{"model": "segmentation model", "dataset": "aerial photos of the United States (SatlasPretrain)", "train_examples": 203450, "image_size": 48, "crop_scale_min": 1, "horizontal_flip": true, "num_classes": 8, "output_stride": 8, "arch": "resnet_bottleneck", "norm": "batchnorm", "activation": "mish", "depths": [2, 3, 4, 2], "kernel_size": 3, "stem": "single", "avg_pool_shortcut": false, "widths": [128, 224, 384, 672], "init": "trunc_normal_002", "residual_init": "scaled_by_depth", "optimizer": "normuon", "muon_scale": "spectral", "lr": 0.027, "momentum": 0.95, "nesterov": true, "orthogonalizer": "newton_schulz_5", "adamw_lr_other_params": 0.0021, "steps": 18500, "batch_size": 128, "epochs": 11.6, "lr_schedule": "wsd", "decay_fraction": 0.2, "final_lr_fraction": 0.05, "warmup_steps": 920, "weight_decay": 0.009, "adamw_weight_decay_other_params": 0.01}
Rows from block 5 of a small segmentation model, named by matrix and row number. Rows with one number belong to one channel. Each number is 500 + 40 x the weight over its row's rms, rounded and kept within 0 to 999. All counts start at 0. Numbers have three digits each.
After each channel's rows are labels from the 100 images, of 14976, where the channel reaches its highest value: "patch colour" is the nearest of a few named colours to the mean colour under the peak. Only what is clearly more common there than usual is listed. The data: aerial photos of the United States (SatlasPretrain).
# convs1: 3x3 conv, stride 2 (model.blocks.5.convs.1.weight, 96x96x3x3, each kernel summed), inputs 0-95
# convs2: expand pointwise conv (model.blocks.5.convs.2.weight, 384x96x1x1, transposed), outputs 0-76

convs1.88:495496528471533517459494483462516524497442451507551413474420505498507522474512518536563396468511442441466489519528609481492567552471470483531467541430490427495435553527511522484458501536503488470473568498565506523489506483520508480529482424525472517503499525460543514527531474605490438567
convs2.88:556534531495459500471574478498461486500490544505478513450519496499552523475507498454493517502495449433500500478469438499517476549488491421495505461489485499499440494524420450521529498469486501532516535507543449476577577513464469499
patch colour: pink

convs1.41:522470496497577507446545450515526460521494453365517546534472514550513474470573512548497455476531472487567509523532559538526528484660529507473526545519468536512491504550517500568519520486506470481492507582415530537561536508524504502562512490534454532497501488525457509501518458476511451524
convs2.41:515473495468507548455465471531502436531561471482496432558464509464471486481501637567503480495405471549526525501471491505430523480434462540582514424490454499465620470532486451555457509529452473509485507529539453497449515507490521493
patch colour: pink

convs1.82:455426491479497553453485477496491516467463544481533482430508470497489553419520444528519486431515540451511477540502549458490481505495513458559469477541550475470514491512507435565544538441469471447484517536496497525401575440513539476556525464450515489491463536425509538469540523440623475521
convs2.82:546550380553471485520510447550502480568604529494475422490510508567485517458508472482515476552595515450480496441496540560467511486529524526527498495500515526499457518526439626504504555490476658442487472496484498452498474508487498508
patch colour: grey

convs1.54:486481553521467512507445474437536433498544484530520507457532487565531508460491504519558454446536491549492518539503518486557459459478476555592420521505599587469510517510493553412479392492467512447560473504488416469447515501479503463511431516553460528451498532513464487484474481481522505515
convs2.54:525566491521484512496454494474480479478482504497540522464416500529479481432496557521510531467562455496432525515479559538439531496542476491469508414478480486476577529430486540516533491526483525572495533496463502515499519463495518474
patch colour: grey

convs1.38:481480495469533437504467587489482550497556564497468522477476486535437457474491449489546497502532464522508545546434518454444451481506508456479527479528510483476503561378517478502478549485403514455471485479517482482415497459508575531612530463546475490569432467496505519516531552509454504481
convs2.38:486501474439535505503510443474423544518437590489502512494521473541427682514517497462516491533474441447494489492598483483516543501546536535529502473492515485502485562508447520457452454440488481485516418573494539442563562490498519493
patch colour: grey

convs1.7:492486476509516579526551436478586475470530508472515546419488467482584554476482550553515474497487532460516499453512507485529561516474524519540535548539532453487462518494467416558504597482533409491528536513468472544510501497497497453454555446482489477464452419443537572462494471448548474509
convs2.7:528543468524540480559503494510487555542448516474511437501517476476479503519495538528512472521436527517513487572439528507460461527520482489472474507505536542432417507487450488546452420496558546462463489473509495505498545512486558476
patch colour: grey

convs1.14:499439522482468497502435537443499521455500569481480444521553495483511459495470505477460499433507521543452444498546512455488625512452511452483571532506508513537476521543459484514465479509499458508504554490501512507520503550488366521486537451496428480487618511470548429419477503467473500487
convs2.14:504528526492473500494505457445413494462498470553531401513500470522508658489523475459479516557531470431480503511598535520485527494429503474496508580496421467455546477512462508471489517495491516518490526566484480441501496490491497481
patch colour: grey

convs1.10:502445532530491542516544596453491539511583525467419471418547486490458451499521487529539490440505498538414513526551464473499542539456507456557450488483481510501495482534546447549437543439517508490493596484480552487484501526453495513563545462493554558486479530426516507476513458446540439515
convs2.10:498594552498464622469452433550479498528596501494514590471546493420555504497519569464541532546506509441496504454506538568500503517478473546494566417496507499487445577495453497558508626461443442509469450448495465476471448468500496529
patch colour: pink

convs1.71:514495469462518455488512404452430491509506514445458495505441509514495489493451492511499465500520490491638481546544535529551496453424512545514484547524519487598464487437512508518491479437506438482547440527437561484518429502434424471454492488470498479469496565451488444454475514528552491506
convs2.71:464507487534515418557473501553451517526477464485497436449496480536478543494468549534457521507564480465440469488498499496472468454518548480520499560509462489476507483533550476568514478563527657503517513460545532552470544496527541527
patch colour: grey

convs1.68:468517445480473498507478451420467506520492515488472472581541530475521477510482464481495475445589475499537451481516467537522549487530470387521416463522529455520543527475528530483493455537436479519627523500488510550464463478508433499445527472503437568495454567504544513576454472528504530515
convs2.68:483514500494494460492483527480520478455501619543483435485512477516507531534490466506507498483527512530454539542509468475493468482500537519513543510513477526569476487539484548467535458520442517554436459546515545445512524502488477481
patch colour: grey

convs1.62:523562492515496525489466509489580559429514489471513545510438452458552539545473491488578387473475393496498490513540504452491517547486484462529549516513500536478516513530455482425476527581473471523459541488546545512522480479581547430536486459517530561534485485492477523489543456519431484576
convs2.62:481453507450469523459476476505515595497518524463493550476510515545492542488473523496472430532464467475488522496428521548473420485513526517501495469516476543582542586442465477500468474475527486500483418491499558508462484493492450475
patch colour: pink

convs1.12:495507531534495494479504523516494516526434492449522482624456529542522483559486480483482574404458471494462527461585519527440545480564432544493479488489527469510460534538558464499496489540500520506425502454509495507604529507559500482558498430556529548541528547484494470542436529546511456539
convs2.12:499480518505540623494517487488473501502450537603507478576483495498407504472479497526454423499473454442513490496521511440593485499437465517525524538474521467469435447537486470435485456509559526509511466518559504534525503469489502507
patch colour: pink