Rows from block 3, named by matrix and row number. Each number is 500 + 40 x the weight over its row's rms, rounded and kept within 0 to 999. All counts start at 0. Numbers have three digits each. After the name is the row's rms in percent of the matrix's.
# convs0: reduce pointwise conv (model.blocks.3.convs.0.weight, 56x224x1x1), inputs 128-159
convs0.0 108:473504535505553475500563409432473528381489527425470532511524544485529506462502540441463510521461
convs0.1 107:505529483509483520484496496513482526416533523521504536513520490426504461601458488545448536552569
convs0.2 094:466499487479487527452521504452484474510541472448523514538490515486485454508466468581531482535482
convs0.3 106:519496496509469495489524431513487499491447557509492492477468519440420550559484534484435482470434
convs0.4 101:503525445515471416533515514423489441535536580570506521522478484454504420472510504515546495538511
convs0.5 102:505512593485551450481529529520593512518489447498492504588431562579484566476517481440511511515505
convs0.6 099:551590502495501513467484555489515508506568504525546464473543479559453482478509429470510505549458
convs0.7 098:447506508455525409501529465511444534535551447649524488456455531440485435466462564483463520534500
convs0.8 103:505428516517509474523560582567497522543520556578518480543451456527496559439508626564561472518525
convs0.9 096:551461502524474534504479475491528498441497498502534513488464517504492472556491443518602544515467
convs0.10 092:478483498516448490480458479535553515505543441551474493477461507434461527442500442472508599465501
convs0.11 091:486483386510485487425476475556480535548486530523476435502484475395514540523503482510544516522483
convs0.12 098:457539424513490424441501568461501476492555512497549551474518488430463536509502457587532522518471
convs0.13 094:515559474493494450493531489539441502496480497584473463437449506491448547511506485469495520479535
convs0.14 095:455479495469478412475553509582490463480500540433434564452532474443510502448499478519456509558487
convs0.15 094:480499499462524515496525576513482508495547506459488487551515437564547569443537526534498498519520
convs0.16 101:480526509465510489479471565596520466497411441477485503405522515503476515449520479452597580429407
convs0.17 100:530485451540571492517485469457490552445502521480487535507517526470541492518534442534408521414519
convs0.18 099:489527420458456468415462562497477460449503485507557485501416477444556449476432519543466520516478
convs0.19 097:478519489532482535500517507505484461533472448470470566448496508478454495473461452440587546483504
convs0.20 102:480418476537497493466466430459505445464497501552493541466501483518497447487506455516447499485504
convs0.21 098:483508397495571480509487421505461460375463499524513516517527509496566484479467510483457507450492
convs0.22 098:465499490503482514482476495521549479515550501433510481499534474502540468531448550518440487487492
convs0.23 111:403508533551563580482471475541517516509478525452486538501503587527602428505528474508538502510517
convs0.24 103:482475449551584460565482462490446527532492586489492517509494494473407486470442469471506472517515
convs0.25 101:477452550503517529569494468495587492479434571486488552466515485501612498528515496471425476501472
convs0.26 105:496533465482535484513498497521503529443474474481502561492493509485612478495485617481515520522495
convs0.27 096:459508488510435490428443517486478489456439433479420485508468559483468511473521498474501477463518
convs0.28 098:511499552458544474540510535629455516545588477464543547465450530532520486465488499513527474514431
convs0.29 100:468486479507472513452483546540490451524438509447468489617486461491500489505473493473569468461530
convs0.30 104:490487612512463424489484522473519533475523540447460473486525504585481570454501486491517440504498
convs0.31 101:477546558520455505535527558348463484508484488520535501514590527496463433433488465489545479469520
convs0.32 106:549456502551490509483513452464496470524523517496518477424528436580467485501504540471447467452474
convs0.33 103:527470429491477590485487446504475449455548473413435433527509479489498481513474557529527428498463
convs0.34 101:488500550552497483466477511499483448504496460542505507530450484590523450617488572482571479515479
convs0.35 100:497502488517433551521458562525512533476484517557477508441482540552488497542546485545542484482481
convs0.36 103:460495512480484464499460461475495497547441503529485519509448488522424464484537583502559501482538
convs0.37 097:480547503490488390488579558550470526455508472446564447533491513444482461559488531517491573543465
convs0.38 102:579452469491481554445493530528534531437508450489511477527549497569477544416521502496421514540489
convs0.39 103:504517524451526556473495474512513515453524496606531480556518511404491490478493509526497467506505
convs0.40 091:455517462508518490478563491503531480524450450418492512512464505474468505482535426472457582514495
convs0.41 096:490452464501531571532490468541574529587493520514497484456488451456420509529444471513510563503555
convs0.42 102:532559442484494513574484499550518461504483493452457492555610515474516543518458525483446557590550
convs0.43 101:471510437542502409504500492500518516480485507486507515523521512422497495476508480427467456503515
convs0.44 105:500600507506518471529530551462538454484496463515458433431482551443595527444450487504484496497490
convs0.45 102:493534491468435528385510560433514533455491495501516533431512488505505532459473491482445533532498
convs0.46 093:500529468452529494502498492447483471550432443480549502451502504445419496485513408514497477510444
convs0.47 104:533459546526521529510498402489496512455551543453543506498473476472477500494585533516474494504446
convs0.48 091:501477474513497504421563524474442497553484470473506506436431485457498426431552442494499484510464
convs0.49 103:500522501526466524495472501464463489519542490490508465526584434534501488521499442573501495524542
convs0.50 102:470510538514523463446522467537453417507446534490502509530482544433564499546467566487352576502497
convs0.51 098:507471550468442539576454621493430484566466553536471506564563511540479539527523469493519488486473
convs0.52 101:461549455518537462436466488468482510497544439471477533482470507464525472527472535470467466505487
convs0.53 095:436524545491504464549518430422485497513554501533475497510534455536487480565506461461480537511473
convs0.54 101:488459407472483462498508518491507516588474584469477451498502479407531454469561456553446449550509
convs0.55 101:506478482498483544520498510465524486497471561501488502485479510482420473532528473569475444471499